config.yaml
time_shift_ms: 100
input: "log_mel"
num_classes: 4
norm: "rmsnorm"
parallel_block: false
width: 256
loss: "cross_entropy"
muon_scale: "match_rms_adamw"
batch_size: 192
Rows from block 2, named by matrix and row number. Rows with one number belong to one neuron. Each number is 200 + 40 x the weight over its row's rms, rounded and kept within 0 to 999. All counts start at 0. After the name is the row's rms in percent of the matrix's.
# fc1: MLP up (model.blocks.2.mlp.fc1.weight, 1024x256), inputs 0-127
# fc2: MLP down (model.blocks.2.mlp.fc2.weight, 256x1024, transposed), outputs 0-127
fc1.282,100,212,220,171,218,210,247,207,233,166,208,191,220,190,228,217,203,236,170,170,199,191,239,219,217,187,215,176,244,226,233,187,209,141,198,229,181,184,245,244,181,205,160,219,232,248,162,179,180,234,234,157,174,244,197,265,119,208,229,225,239,228,145,203,178,203,237,285,236,198,179,154,169,198,131,205,294,287,214,202,211,146,191,213,146,221,204,173,214,256,144,156,212,156,325,214,149,184,247,226,187,242,143,203,278,221,228,204,154,181,274,178,154,194,190,176,161,234,200,182,180,201,141,155,211,183,227,191,207
fc2.282,093,147,180,193,158,222,260,173,158,149,192,201,233,211,140,196,217,198,251,206,155,208,210,173,210,156,193,150,308,188,250,200,156,223,173,182,172,196,150,177,197,203,206,172,192,154,165,220,213,188,189,165,247,163,212,124,219,177,209,125,229,177,205,204,200,176,192,101,260,162,194,243,256,128,232,237,247,212,257,297,132,170,152,120,218,199,171,188,232,204,249,173,190,205,177,146,271,140,274,175,244,166,184,203,174,179,227,253,199,227,210,115,233,141,212,160,132,151,155,185,188,225,209,178,190,170,189,280,189
fc1.283,121,192,324,210,177,206,154,201,202,159,150,219,149,214,198,177,213,204,195,219,289,257,210,212,167,140,243,181,149,198,232,187,180,223,127,261,248,229,218,259,133,238,206,209,148,162,206,255,135,187,211,250,225,152,147,131,183,173,190,194,187,235,218,260,228,172,124,205,172,140,231,228,194,186,265,124,156,238,201,228,232,214,123,190,166,115,124,154,268,192,175,220,239,186,148,189,189,316,155,132,237,208,206,172,186,187,203,249,221,215,195,184,211,181,159,209,184,202,142,110,210,242,198,152,232,197,160,266,202
fc2.283,115,181,81,229,187,185,183,155,156,211,234,287,121,241,204,264,237,179,171,225,139,180,145,128,163,267,225,206,214,212,191,137,199,185,162,154,158,272,267,201,271,206,182,190,195,209,149,159,214,220,167,139,193,205,175,230,226,244,251,200,225,290,132,214,191,267,171,194,217,182,179,169,217,155,182,189,222,190,260,235,220,178,128,248,181,217,241,231,158,251,119,186,127,202,210,243,193,136,275,228,211,228,214,153,199,268,219,239,192,154,199,127,153,189,319,138,195,165,196,205,190,227,205,234,238,186,192,214,145
fc1.284,086,186,215,262,222,184,196,219,234,238,120,177,159,278,227,171,207,236,159,195,195,226,169,202,178,161,191,187,228,233,241,200,171,185,269,183,188,119,207,177,249,245,266,203,240,279,217,195,177,160,205,202,188,216,227,142,164,199,215,251,232,132,211,118,200,198,133,178,201,221,232,205,229,235,235,98,257,196,217,85,207,228,141,161,196,239,221,218,198,223,188,155,187,208,169,228,259,235,224,185,224,240,172,248,159,189,224,189,222,174,121,209,188,143,229,187,215,195,153,209,159,183,104,179,153,163,167,207,103
fc2.284,084,156,234,169,196,219,160,223,197,103,259,143,191,252,215,222,181,156,171,188,238,234,202,168,211,296,179,156,254,165,192,233,240,201,115,160,187,158,175,233,233,139,189,234,205,170,213,200,162,195,173,236,210,220,195,153,211,235,209,188,206,187,220,203,175,214,141,220,240,254,223,183,194,194,265,254,158,130,162,247,120,273,140,147,168,216,197,191,161,188,243,242,207,181,170,272,231,197,141,188,233,241,164,137,145,184,263,201,271,214,220,157,229,140,170,200,229,134,241,256,123,172,148,235,172,306,228,172,195
fc1.285,116,251,229,206,206,151,167,229,240,195,185,188,203,222,213,214,142,112,301,153,192,207,213,272,235,219,184,199,237,227,193,154,268,146,264,171,158,162,207,113,99,188,239,207,179,243,220,187,181,144,206,222,212,229,184,250,257,220,202,236,216,191,221,188,179,244,229,243,236,196,217,156,228,182,226,153,176,141,209,160,169,140,205,280,250,164,80,254,268,160,210,313,174,226,168,175,206,168,214,214,232,138,171,202,176,167,179,169,183,234,152,254,170,245,179,181,189,246,165,210,218,163,116,221,191,148,187,245,172
fc2.285,124,239,166,225,234,258,217,235,113,207,200,185,256,257,144,172,223,200,139,215,201,229,147,198,247,226,184,217,214,222,248,245,256,199,255,238,236,198,213,174,140,181,245,215,192,220,235,194,207,227,213,146,290,250,262,181,194,194,132,216,203,248,142,223,128,199,272,206,198,218,171,261,292,175,185,232,178,221,221,189,242,150,174,206,163,208,245,138,159,222,171,208,245,203,162,128,188,189,230,271,134,200,253,187,210,152,159,222,164,178,88,173,195,190,148,271,204,220,166,222,175,189,208,201,237,208,139,177,186
fc1.286,096,173,176,253,177,167,199,198,185,226,220,237,212,169,224,188,112,200,211,157,192,188,197,202,132,228,266,220,167,244,193,119,175,169,153,265,220,277,187,202,195,183,154,178,206,159,142,243,184,259,193,212,152,218,181,190,258,120,200,192,193,169,217,242,132,209,163,208,135,224,159,185,147,218,180,188,241,204,210,179,205,176,251,211,253,136,159,233,178,265,212,212,208,215,191,221,218,274,163,175,186,149,165,140,219,207,195,243,290,213,250,182,286,193,123,161,165,211,194,220,178,147,156,172,123,193,204,232,196
fc2.286,103,233,198,169,228,203,249,166,149,243,203,175,169,249,131,129,188,223,230,221,177,158,226,256,219,119,123,212,225,231,200,241,195,119,185,201,253,185,194,228,262,221,211,268,247,200,186,184,211,164,187,183,212,236,231,301,152,126,165,211,248,207,198,202,197,224,240,180,157,182,236,164,255,302,263,234,222,177,146,230,179,232,188,126,220,217,177,253,206,196,227,215,208,131,109,214,181,220,228,192,203,165,145,245,211,212,217,167,150,181,214,213,211,230,270,255,210,157,173,198,206,163,199,200,236,227,169,213,179
fc1.287,082,113,195,223,142,245,173,211,154,207,210,170,216,208,228,201,231,218,243,169,221,214,135,157,183,192,223,224,233,212,182,202,174,191,214,152,240,211,218,215,195,181,213,123,234,171,203,190,175,242,188,235,128,195,154,179,149,218,207,238,132,226,176,176,124,148,258,253,236,202,179,170,173,222,224,239,254,265,215,192,167,187,231,207,255,242,293,260,197,146,177,257,142,126,183,220,193,230,176,145,148,175,260,189,194,245,226,175,187,196,275,179,178,260,255,186,184,165,195,150,264,205,239,218,142,228,235,246,214
fc2.287,082,287,213,129,204,228,265,264,323,163,161,139,209,215,197,163,228,157,232,244,279,220,203,273,255,233,185,212,171,212,219,180,157,125,205,224,223,189,202,205,203,189,146,242,180,164,161,186,230,239,137,226,215,169,229,169,145,240,187,166,168,152,179,240,212,200,242,204,244,186,209,242,156,247,199,143,191,194,210,256,188,142,207,251,250,223,230,213,173,147,232,301,278,181,180,212,191,253,242,197,169,207,179,206,283,265,229,116,242,241,174,248,238,220,228,132,161,156,192,230,186,235,240,191,215,224,222,207,168
fc1.288,105,159,161,231,173,129,159,238,210,283,249,204,209,239,216,220,190,224,157,189,228,153,179,183,271,197,161,84,227,271,267,184,153,217,243,148,176,155,168,198,199,180,153,226,229,212,147,181,199,227,172,278,183,222,241,139,143,270,168,215,207,144,205,165,173,211,213,156,164,163,182,208,227,218,123,165,228,275,169,256,259,155,195,211,204,199,133,202,214,183,116,209,233,211,218,154,257,230,242,144,184,151,153,257,259,248,160,155,204,168,172,197,190,167,244,147,216,200,195,225,198,147,187,194,238,193,173,181,218
fc2.288,110,247,198,240,236,179,224,200,239,196,288,190,254,207,175,205,202,143,245,192,164,166,183,242,235,159,256,272,218,171,218,242,225,260,207,174,136,208,166,182,148,218,196,220,184,263,186,135,183,186,179,148,234,153,213,227,200,179,125,219,121,184,138,146,228,219,199,166,252,224,206,256,208,170,207,230,159,210,203,184,112,144,208,230,179,169,179,227,202,247,180,213,197,259,188,187,91,208,167,154,238,249,209,253,255,206,165,160,205,263,249,166,157,262,184,209,212,180,206,195,157,119,118,200,180,206,176,171,175
fc1.289,103,235,194,210,222,256,156,153,212,204,150,202,189,284,159,212,217,176,192,162,186,188,217,145,190,152,210,248,115,179,148,207,169,144,244,172,245,181,267,191,150,196,173,216,163,157,199,210,203,198,191,134,147,177,212,250,196,241,209,196,180,125,236,240,196,244,124,172,274,234,197,207,177,267,160,148,255,150,155,226,208,166,267,199,248,156,113,238,174,205,132,198,220,255,135,150,197,229,238,152,166,233,255,182,136,246,192,198,194,157,136,219,293,222,216,151,183,202,191,183,229,171,169,162,284,180,183,206,206
fc2.289,110,153,208,312,156,137,154,168,220,189,184,261,228,223,150,231,186,143,168,206,235,242,165,212,190,218,204,208,207,222,172,197,129,115,184,171,239,166,231,123,209,145,195,316,189,237,201,201,224,218,223,138,136,204,233,147,251,115,202,283,231,254,218,199,162,246,207,187,190,214,219,127,149,167,231,257,215,176,227,156,222,183,193,176,204,212,202,206,213,239,183,145,245,218,216,163,188,161,244,243,202,274,116,131,251,216,192,241,195,241,243,95,242,227,192,207,193,177,260,155,227,163,295,164,158,215,241,170,207
fc1.290,081,235,225,198,198,192,153,268,218,185,190,252,187,223,168,210,189,190,214,168,201,189,187,255,160,108,261,209,210,249,239,181,208,200,136,207,189,170,263,210,130,219,191,219,166,176,189,260,235,240,213,133,275,216,209,316,221,87,164,224,204,226,222,241,240,176,234,135,205,184,172,197,159,128,236,174,161,215,222,184,276,213,150,230,222,181,161,154,166,181,199,178,205,129,146,168,203,177,251,247,260,175,180,234,232,295,109,254,182,173,233,158,178,245,201,165,242,241,263,158,232,226,178,174,243,208,152,195,224
fc2.290,083,161,229,228,242,119,180,209,208,123,184,182,243,178,260,225,108,246,198,218,153,269,237,242,269,188,242,157,277,192,163,169,196,168,131,241,239,233,162,182,171,154,138,198,242,295,187,161,193,164,169,202,212,251,132,219,196,211,241,97,204,238,190,223,184,219,186,170,220,247,196,157,189,295,188,234,226,188,188,202,231,235,273,192,211,172,187,243,234,223,245,215,255,232,177,211,213,258,171,253,157,197,166,177,202,242,179,192,157,163,245,218,238,142,245,251,216,219,197,194,238,193,194,197,198,202,151,249,307
fc1.291,094,231,171,188,209,190,287,155,218,165,201,165,168,183,206,158,235,212,262,210,182,265,181,241,216,197,125,215,206,190,178,236,208,187,183,109,243,144,228,225,196,217,193,170,186,300,164,242,199,185,190,181,121,173,228,250,180,243,188,221,178,272,150,217,174,243,175,123,151,177,266,196,223,232,141,202,221,164,230,130,251,301,196,253,178,124,123,207,184,174,118,159,223,242,142,202,157,156,221,236,191,209,210,108,146,266,238,223,212,209,211,180,138,203,169,254,193,224,208,216,210,189,153,236,138,253,160,240,265
fc2.291,096,100,198,191,193,254,187,165,171,125,227,167,244,250,184,214,211,218,231,182,208,165,214,257,158,154,236,239,167,212,171,229,208,190,223,157,245,206,255,199,226,203,191,253,190,221,108,192,120,258,196,174,192,248,245,139,197,191,189,214,193,224,161,146,249,186,145,229,189,233,212,240,183,169,166,203,217,170,235,264,243,136,179,249,147,244,252,107,180,222,211,183,182,199,211,224,222,231,156,236,210,236,235,186,201,228,167,183,228,220,228,179,180,186,236,211,217,191,164,161,177,183,228,191,211,166,259,226,215
fc1.292,097,177,199,220,228,185,147,120,223,240,250,160,212,243,244,177,174,181,210,188,254,237,141,183,232,150,273,195,142,220,167,229,255,234,234,213,274,190,196,139,323,184,225,160,176,193,217,154,209,185,212,219,149,266,242,189,204,196,100,193,146,235,253,229,213,217,194,199,223,151,175,167,183,200,212,129,208,74,224,231,163,171,233,128,196,256,185,199,211,184,139,163,133,185,245,146,269,195,179,200,156,201,145,154,242,173,216,190,218,198,264,228,209,183,194,261,231,201,194,184,192,176,213,161,159,199,234,181,199
fc2.292,096,257,204,302,197,195,272,210,192,195,238,166,189,116,236,143,228,247,216,181,208,177,203,218,268,249,167,203,153,208,235,171,234,216,235,170,140,246,186,139,203,195,255,131,231,245,153,208,133,180,190,247,135,227,237,220,277,148,240,279,234,196,84,228,181,244,214,163,180,245,229,191,155,145,257,227,176,186,272,141,232,191,213,281,144,195,181,228,260,214,256,218,144,257,167,226,156,202,215,135,146,186,218,262,174,147,204,240,164,154,206,145,155,255,264,201,214,182,171,152,221,260,243,230,195,245,193,264,165
fc1.293,090,170,195,125,187,159,225,204,177,173,247,140,262,203,253,166,218,127,289,308,190,165,175,232,190,223,161,122,177,232,173,268,203,232,136,162,200,186,122,189,128,212,177,154,255,168,180,195,244,172,226,219,163,277,161,174,213,219,140,180,198,274,259,209,215,217,243,202,158,209,255,183,218,176,225,242,147,117,183,236,172,180,120,226,195,227,255,240,173,290,197,223,222,192,193,188,139,216,239,238,281,172,231,205,212,195,227,179,175,109,213,204,176,216,254,163,168,178,171,122,212,103,225,192,264,233,148,262,179
fc2.293,093,213,202,148,194,241,250,232,171,177,161,261,153,200,179,194,130,182,227,180,251,148,231,113,123,174,171,229,276,139,183,188,247,209,183,137,123,145,250,205,216,144,215,177,157,197,158,194,203,218,207,182,178,193,178,214,180,266,266,145,184,168,201,160,238,150,238,200,208,248,202,262,253,135,138,224,164,186,127,179,218,248,218,228,228,242,251,202,190,216,206,142,214,238,104,223,131,229,216,169,219,213,205,197,220,180,227,159,218,239,214,255,158,277,220,171,286,207,164,221,154,251,201,209,245,188,105,223,188
fc1.294,094,161,193,206,249,143,158,212,197,195,184,272,206,162,178,286,222,132,220,234,222,206,136,222,169,208,194,108,199,165,145,178,225,130,230,163,245,171,136,77,196,203,142,195,195,260,207,274,136,217,188,252,169,254,216,234,190,184,188,199,136,160,243,187,194,265,150,297,243,207,185,251,159,183,241,213,186,194,188,128,183,255,248,245,188,276,211,196,234,199,174,234,198,210,247,229,165,81,246,200,164,268,179,177,194,193,180,219,201,208,180,145,207,240,208,172,212,184,116,174,195,227,236,170,184,200,142,193,217
fc2.294,099,220,235,226,178,194,230,193,172,197,190,223,152,216,229,188,195,274,234,188,169,207,195,271,99,176,228,208,215,282,246,257,206,173,221,138,170,215,192,246,250,246,234,196,200,193,108,201,232,250,222,171,213,189,218,157,206,170,211,247,242,181,158,232,151,180,175,219,217,240,186,193,239,173,166,182,196,254,250,268,193,244,248,227,246,227,221,168,207,172,190,211,206,176,63,117,240,291,200,236,125,266,202,140,185,129,176,259,191,193,164,177,169,210,223,246,161,250,199,287,197,223,190,185,263,179,226,234,212
fc1.295,080,163,177,252,153,178,203,179,194,210,146,167,198,240,158,161,165,237,205,209,220,218,154,208,203,169,229,251,279,293,185,194,195,241,166,174,206,155,201,290,197,218,165,184,166,125,153,92,176,199,278,207,205,228,156,236,209,139,174,275,216,180,247,158,197,242,123,186,190,195,247,183,234,214,196,237,133,173,230,180,139,186,179,190,124,170,209,175,203,189,149,194,240,174,242,251,170,299,226,152,149,244,226,184,211,249,161,201,238,252,228,259,188,243,183,186,218,235,260,229,134,169,228,188,198,224,230,195,208
fc2.295,081,210,201,200,190,224,234,206,200,142,175,208,173,224,211,232,174,250,271,292,162,229,178,218,162,197,199,158,191,158,191,203,164,219,262,90,196,159,174,234,205,162,155,138,175,193,190,255,165,171,188,185,165,217,197,129,193,150,214,111,220,199,205,185,157,173,148,180,172,263,142,227,172,154,215,209,174,199,178,225,270,175,143,200,175,256,207,204,134,235,140,156,227,182,178,175,149,214,161,194,194,126,211,280,210,190,124,202,221,166,201,176,178,194,218,223,184,173,224,224,171,168,196,222,184,224,268,218,182
fc1.296,094,241,123,202,230,175,209,226,202,209,253,151,270,177,212,136,193,124,206,195,122,167,201,191,214,159,203,239,293,258,123,126,185,139,185,113,229,201,180,186,235,207,158,159,212,219,187,175,272,170,187,212,224,240,182,140,250,159,183,186,145,244,182,207,188,245,205,252,245,150,198,213,171,178,122,248,203,222,214,212,159,282,195,189,232,208,262,151,203,258,169,204,257,189,168,180,200,128,288,211,181,196,140,167,173,179,156,150,173,196,193,267,220,237,183,184,202,125,240,177,188,256,168,216,260,149,241,153,150
fc2.296,096,182,180,259,199,163,185,196,141,245,165,184,125,140,223,273,232,201,233,272,152,208,266,157,260,253,109,153,273,318,154,208,236,125,167,228,178,205,216,203,158,217,257,228,184,240,151,162,275,214,252,100,175,194,191,94,215,173,222,175,199,173,201,229,215,212,204,144,124,197,179,219,180,227,170,238,205,230,228,187,210,199,208,205,233,180,187,139,243,239,161,188,167,246,169,201,204,193,248,201,167,191,230,173,284,152,219,225,249,213,226,268,170,198,212,190,296,148,208,169,263,162,176,235,196,222,146,259,192
fc1.297,102,187,168,193,146,203,257,148,214,177,187,178,186,156,265,172,152,194,296,251,161,156,229,146,130,170,129,224,152,183,200,179,166,168,228,136,253,229,257,163,142,184,210,219,241,117,146,223,167,186,228,228,187,237,209,200,180,214,288,206,219,207,258,100,241,189,147,187,219,177,122,132,184,210,135,174,225,201,189,163,136,239,223,157,280,200,231,224,161,246,233,216,166,227,249,249,214,210,242,156,220,174,227,142,262,166,194,141,172,104,133,164,242,190,212,228,186,258,255,258,147,128,219,173,157,234,202,176,213
fc2.297,107,179,222,169,226,287,131,266,132,263,192,160,277,205,186,238,171,206,185,206,155,166,246,185,262,228,219,117,261,192,264,289,176,229,173,243,177,248,165,197,181,195,189,185,136,227,263,180,191,219,331,238,217,204,205,299,210,184,213,255,213,205,217,248,152,149,227,212,187,149,243,158,201,252,174,180,244,253,207,188,193,244,150,172,175,167,171,142,235,146,243,195,198,201,200,249,166,207,196,172,182,168,225,253,207,239,233,98,149,228,172,132,156,240,181,154,232,213,204,277,179,171,236,142,208,264,152,221,233
fc1.298,105,169,169,185,230,136,225,252,158,241,201,165,209,194,180,293,213,208,254,161,201,136,258,195,317,195,191,204,200,178,226,216,185,199,179,262,260,256,218,260,150,246,210,271,245,143,211,253,219,173,234,206,180,151,176,201,177,193,170,165,198,226,144,205,222,183,272,222,271,200,163,169,229,233,168,147,241,262,212,224,240,204,250,229,154,229,231,234,186,177,148,233,250,247,224,164,224,155,212,266,188,250,154,203,190,188,191,252,212,224,231,259,177,244,166,215,231,252,180,191,244,275,226,244,269,240,196,222,137
fc2.298,108,166,176,184,126,237,208,166,247,221,144,178,177,217,187,215,213,250,211,224,282,244,175,243,240,179,206,171,173,203,179,156,139,227,184,252,192,274,221,221,201,291,214,243,159,219,258,222,234,224,135,244,220,204,180,166,174,241,161,159,131,137,238,182,178,239,216,203,167,138,238,223,238,249,153,271,149,194,171,257,252,224,199,181,271,187,188,175,247,144,242,192,228,178,203,172,152,234,174,180,291,220,155,217,201,246,211,159,135,191,195,172,207,218,186,197,185,183,283,138,265,246,206,195,232,136,128,136,98
fc1.299,114,175,185,96,206,221,97,253,197,185,220,177,190,157,283,199,197,227,183,159,242,183,134,205,163,195,176,192,193,105,165,183,246,180,198,189,207,223,135,231,220,233,211,200,156,129,224,148,162,188,247,179,201,206,238,211,201,131,259,253,162,217,222,180,264,229,230,185,223,172,209,168,189,207,224,184,194,227,160,222,148,174,125,165,208,181,183,187,136,224,220,218,186,267,213,208,172,225,245,159,197,148,165,214,114,231,240,156,191,196,176,168,136,168,277,188,134,236,191,185,166,265,280,208,216,202,224,174,104
fc2.299,114,192,213,182,174,136,215,209,185,210,255,244,199,217,232,241,203,196,94,154,243,213,176,160,199,212,210,203,259,158,253,192,270,149,225,185,243,236,179,225,168,202,173,264,271,230,177,140,176,232,257,213,173,134,251,104,204,257,275,243,185,168,243,220,201,212,244,122,192,236,121,197,180,174,151,183,263,206,268,160,128,190,207,227,248,217,197,209,169,135,150,210,188,186,237,202,220,127,73,232,213,181,228,261,168,165,152,186,154,257,198,220,167,256,260,233,225,188,198,221,157,197,184,157,205,247,282,245,215
fc1.300,092,190,207,206,245,261,166,204,276,243,182,197,236,179,116,170,210,183,221,175,180,186,245,163,235,249,201,205,247,267,230,222,230,240,262,287,228,136,182,193,144,137,152,191,170,219,129,151,192,224,162,191,221,199,113,232,283,188,199,231,236,207,123,240,226,164,292,202,274,202,101,192,196,231,170,199,252,199,241,235,175,199,200,173,165,241,279,213,173,205,204,145,201,227,133,216,170,211,249,180,198,169,243,136,204,161,246,196,171,208,217,205,228,138,276,224,181,192,201,239,263,141,216,203,233,192,177,229,264
fc2.300,095,122,200,218,203,208,151,243,155,172,269,173,213,174,228,264,174,179,223,239,215,250,209,203,221,180,244,257,244,214,131,203,178,135,211,238,205,145,197,285,207,226,252,151,233,197,197,248,153,223,193,239,201,170,139,177,231,281,194,258,230,134,180,235,216,185,164,158,183,314,216,223,240,171,237,214,177,162,196,216,198,146,64,234,150,179,231,202,200,203,169,295,231,124,254,228,209,208,246,178,108,180,213,176,187,194,170,196,225,194,227,125,195,232,261,188,195,123,204,206,266,205,249,150,141,174,129,146,194
fc1.301,104,214,189,162,187,196,146,164,234,163,200,226,201,201,242,188,175,211,237,227,160,223,204,217,177,142,240,171,237,197,164,192,156,161,162,249,150,219,247,228,129,262,262,203,166,160,216,266,214,232,143,203,216,309,257,212,187,147,197,152,218,224,193,141,162,196,191,231,180,169,203,200,195,176,158,155,164,246,180,293,207,173,215,184,179,253,229,127,186,145,238,275,210,212,246,188,243,254,258,233,137,176,137,244,228,185,261,162,223,225,218,191,241,254,137,143,125,206,201,187,174,166,198,197,185,209,147,204,222
fc2.301,101,136,149,113,201,202,209,263,181,173,227,262,234,164,126,257,238,180,221,201,235,178,212,181,229,240,126,208,222,208,174,167,213,267,171,222,191,222,165,160,205,220,225,283,191,274,214,229,111,224,195,126,182,81,128,222,200,166,222,159,207,215,305,198,199,143,259,228,174,206,224,217,248,170,181,234,200,169,256,207,206,190,206,133,196,165,233,278,236,211,159,181,192,280,108,230,300,222,143,143,207,98,211,225,185,258,244,182,233,147,137,188,230,227,225,156,194,197,185,222,201,173,222,174,207,179,173,270,234
fc1.302,077,229,251,258,204,160,200,187,281,223,160,182,222,202,118,235,153,158,212,176,171,228,195,228,234,161,210,142,132,199,162,202,241,183,168,207,194,193,183,224,199,232,156,236,173,148,258,178,210,198,272,222,153,178,167,201,175,302,199,201,155,202,153,231,152,194,234,210,198,195,179,217,243,248,155,183,304,152,221,165,100,193,217,187,199,168,255,182,199,263,245,211,268,356,207,259,180,179,139,218,155,260,212,158,139,156,230,193,220,217,222,187,217,131,237,195,246,185,233,252,203,261,120,229,149,188,123,195,209
fc2.302,080,162,213,158,163,241,213,265,171,166,188,215,308,242,176,235,202,216,242,173,211,174,141,225,221,191,248,145,212,165,192,250,214,125,260,177,176,180,206,140,150,229,177,114,182,201,183,312,220,253,182,179,179,263,253,216,188,158,195,185,144,190,186,166,147,199,221,269,221,253,189,123,197,187,189,277,264,122,316,181,170,168,204,180,212,225,133,162,220,255,197,157,208,173,254,270,188,251,227,273,235,166,191,192,197,208,190,277,214,200,201,132,251,185,188,162,140,177,253,201,155,279,165,223,189,304,209,193,180
fc1.303,108,158,221,128,146,206,206,246,148,186,171,162,211,187,234,188,190,221,217,187,149,211,215,189,163,234,228,203,183,205,214,161,222,172,275,160,247,219,219,224,159,192,223,173,230,153,234,203,185,167,194,197,233,209,200,139,260,175,184,233,166,206,122,174,181,249,181,179,267,203,188,209,171,221,258,258,154,233,251,165,192,191,173,175,171,275,260,169,170,153,214,152,112,210,173,231,235,170,179,87,178,147,200,195,235,295,224,195,192,208,168,126,163,175,136,150,195,169,198,253,172,215,243,220,169,177,260,162,214
fc2.303,099,193,199,180,224,143,244,158,195,220,247,238,245,226,186,216,181,148,227,218,218,230,203,194,197,220,200,272,116,206,215,239,186,204,238,232,237,192,201,232,179,201,176,126,226,217,186,198,176,227,153,210,182,190,101,207,209,128,157,181,163,211,177,216,213,186,226,190,234,216,191,170,122,193,202,188,188,191,216,140,171,252,143,278,184,244,235,178,127,172,236,259,243,137,149,249,183,196,168,207,194,160,188,133,268,194,180,201,226,241,201,213,224,169,196,197,206,128,174,114,187,201,217,166,168,193,227,148,209
fc1.304,115,216,202,178,221,182,237,206,203,165,167,108,243,111,204,219,216,197,167,225,235,175,223,223,203,227,187,254,246,219,184,174,186,280,210,182,190,158,240,253,196,284,152,142,202,202,239,187,275,219,166,168,205,198,157,276,217,198,259,146,220,176,209,248,266,151,193,212,219,232,236,187,183,238,230,260,222,198,166,188,178,229,163,225,176,173,166,236,190,240,176,167,167,275,249,221,163,223,187,256,187,212,173,172,233,144,154,183,166,200,224,283,134,158,137,202,130,125,246,190,192,252,131,222,209,153,146,228,194
fc2.304,114,207,217,124,160,185,167,191,243,157,225,144,224,182,194,189,181,145,140,172,179,225,147,156,189,265,238,117,150,162,128,243,245,189,267,175,144,221,227,202,132,214,254,207,263,168,253,156,223,204,261,250,205,257,248,127,164,217,207,185,225,180,176,245,213,251,218,262,148,175,185,240,247,166,241,242,182,187,155,190,222,193,183,189,187,232,181,234,292,190,195,218,138,287,212,208,228,169,221,125,176,152,242,206,187,175,130,215,133,133,70,189,197,169,130,149,206,175,261,225,172,217,219,220,191,196,160,162,224
fc1.305,127,175,223,238,253,156,257,256,238,198,202,257,223,243,194,228,233,207,185,198,129,150,186,155,137,206,204,166,164,170,230,291,154,253,160,178,199,174,227,162,195,217,205,227,169,238,149,228,232,266,160,220,229,156,176,210,216,169,192,228,224,154,200,198,209,179,223,267,271,178,209,269,258,220,216,154,235,233,168,264,197,251,136,153,223,192,141,194,194,189,211,183,189,241,236,123,165,261,219,259,172,253,91,255,205,215,184,188,191,166,142,231,142,170,176,221,219,169,220,158,217,139,225,102,210,199,182,189,151
fc2.305,121,103,201,150,218,199,236,175,158,154,276,168,223,176,182,171,206,269,216,176,189,177,229,192,207,256,144,162,169,222,285,240,192,206,224,233,233,261,185,227,172,180,122,174,178,192,236,227,208,223,237,235,65,249,136,268,158,210,217,185,205,157,215,187,176,189,122,131,258,213,234,167,220,214,246,165,277,213,221,180,187,156,194,256,195,181,191,170,187,236,185,176,157,252,189,194,204,234,229,196,209,229,218,271,220,214,158,269,194,115,232,85,140,239,178,194,175,180,223,207,161,265,197,147,221,217,171,214,245
fc1.306,096,159,234,249,215,175,141,241,220,221,206,216,230,212,105,237,260,234,208,252,226,209,182,231,251,178,167,200,192,244,166,196,172,221,243,191,131,216,211,187,208,200,213,209,221,239,173,130,245,213,146,134,159,162,259,262,169,206,189,168,219,198,184,225,243,144,267,197,200,193,210,264,201,218,120,224,176,206,272,167,216,248,172,202,186,182,203,277,119,190,160,119,218,194,237,154,183,227,223,152,149,170,200,164,177,178,233,234,202,215,195,174,176,142,218,213,182,166,258,240,232,230,197,195,192,191,130,247,159
fc2.306,096,163,155,239,186,125,201,189,177,219,199,156,310,209,205,153,214,144,224,241,199,207,272,131,202,208,219,172,275,120,240,308,221,197,225,277,186,160,160,110,168,283,219,144,180,124,164,204,226,186,164,215,223,234,239,214,152,237,265,224,170,209,174,210,216,123,204,180,222,226,146,202,189,179,240,186,193,263,176,210,209,204,218,231,196,198,234,191,204,189,208,195,244,209,223,267,171,173,310,264,157,231,164,242,241,177,182,207,202,247,183,205,211,185,177,164,155,220,198,173,143,162,161,245,149,153,208,129,280
fc1.307,101,210,198,234,156,162,164,145,173,188,199,193,208,264,212,273,173,236,249,212,220,196,231,167,199,96,235,212,262,172,175,235,182,208,176,212,281,199,209,224,156,169,220,200,163,215,204,194,145,155,171,160,133,221,210,171,245,229,210,271,178,243,198,209,159,188,193,143,216,216,246,147,253,236,232,216,227,235,130,168,148,171,196,180,160,209,212,140,291,296,183,202,178,264,228,225,192,196,154,226,273,209,210,193,207,242,173,159,165,266,204,199,223,212,107,198,164,249,225,195,241,219,200,217,180,215,122,280,196
fc2.307,103,208,219,211,269,209,272,305,160,205,252,221,178,200,162,294,149,205,163,244,205,164,175,186,264,209,161,244,183,203,231,268,229,182,199,163,166,186,176,137,152,201,212,189,189,188,131,251,215,239,134,248,196,260,197,174,234,252,161,245,174,168,223,210,279,183,266,252,198,217,152,175,166,170,189,156,123,202,262,197,214,211,231,212,187,148,211,165,164,191,210,178,277,226,152,189,290,242,225,129,101,171,216,157,158,160,190,211,248,151,188,177,177,255,189,204,199,222,130,221,204,195,127,235,208,175,140,153,237
fc1.308,114,206,188,138,162,170,266,262,243,212,204,283,255,206,251,272,234,252,166,185,100,281,142,191,221,186,207,218,217,227,220,181,211,159,170,197,255,152,204,200,233,142,177,133,190,234,247,167,160,183,219,212,174,179,196,161,105,197,226,204,251,204,216,236,192,198,240,172,155,179,185,215,166,209,164,173,155,73,199,203,200,180,174,228,177,254,139,249,195,233,231,191,198,117,248,229,247,174,213,276,150,191,173,227,219,167,167,208,182,199,178,201,276,247,163,236,173,197,210,237,197,207,198,194,164,160,237,179,240
fc2.308,110,247,215,210,189,195,220,188,168,188,80,173,234,172,219,182,200,224,207,243,159,173,177,217,271,204,245,235,231,226,262,220,205,243,254,203,186,236,157,139,213,116,280,143,261,223,215,178,118,208,222,238,233,279,130,289,224,205,222,189,181,175,185,215,167,274,258,234,202,233,256,258,173,221,204,233,200,274,252,112,167,219,286,184,166,213,204,247,260,217,220,192,195,162,218,161,217,212,179,155,228,113,196,254,234,192,190,210,242,196,232,160,242,263,216,187,205,188,272,157,227,163,183,177,215,259,254,229,193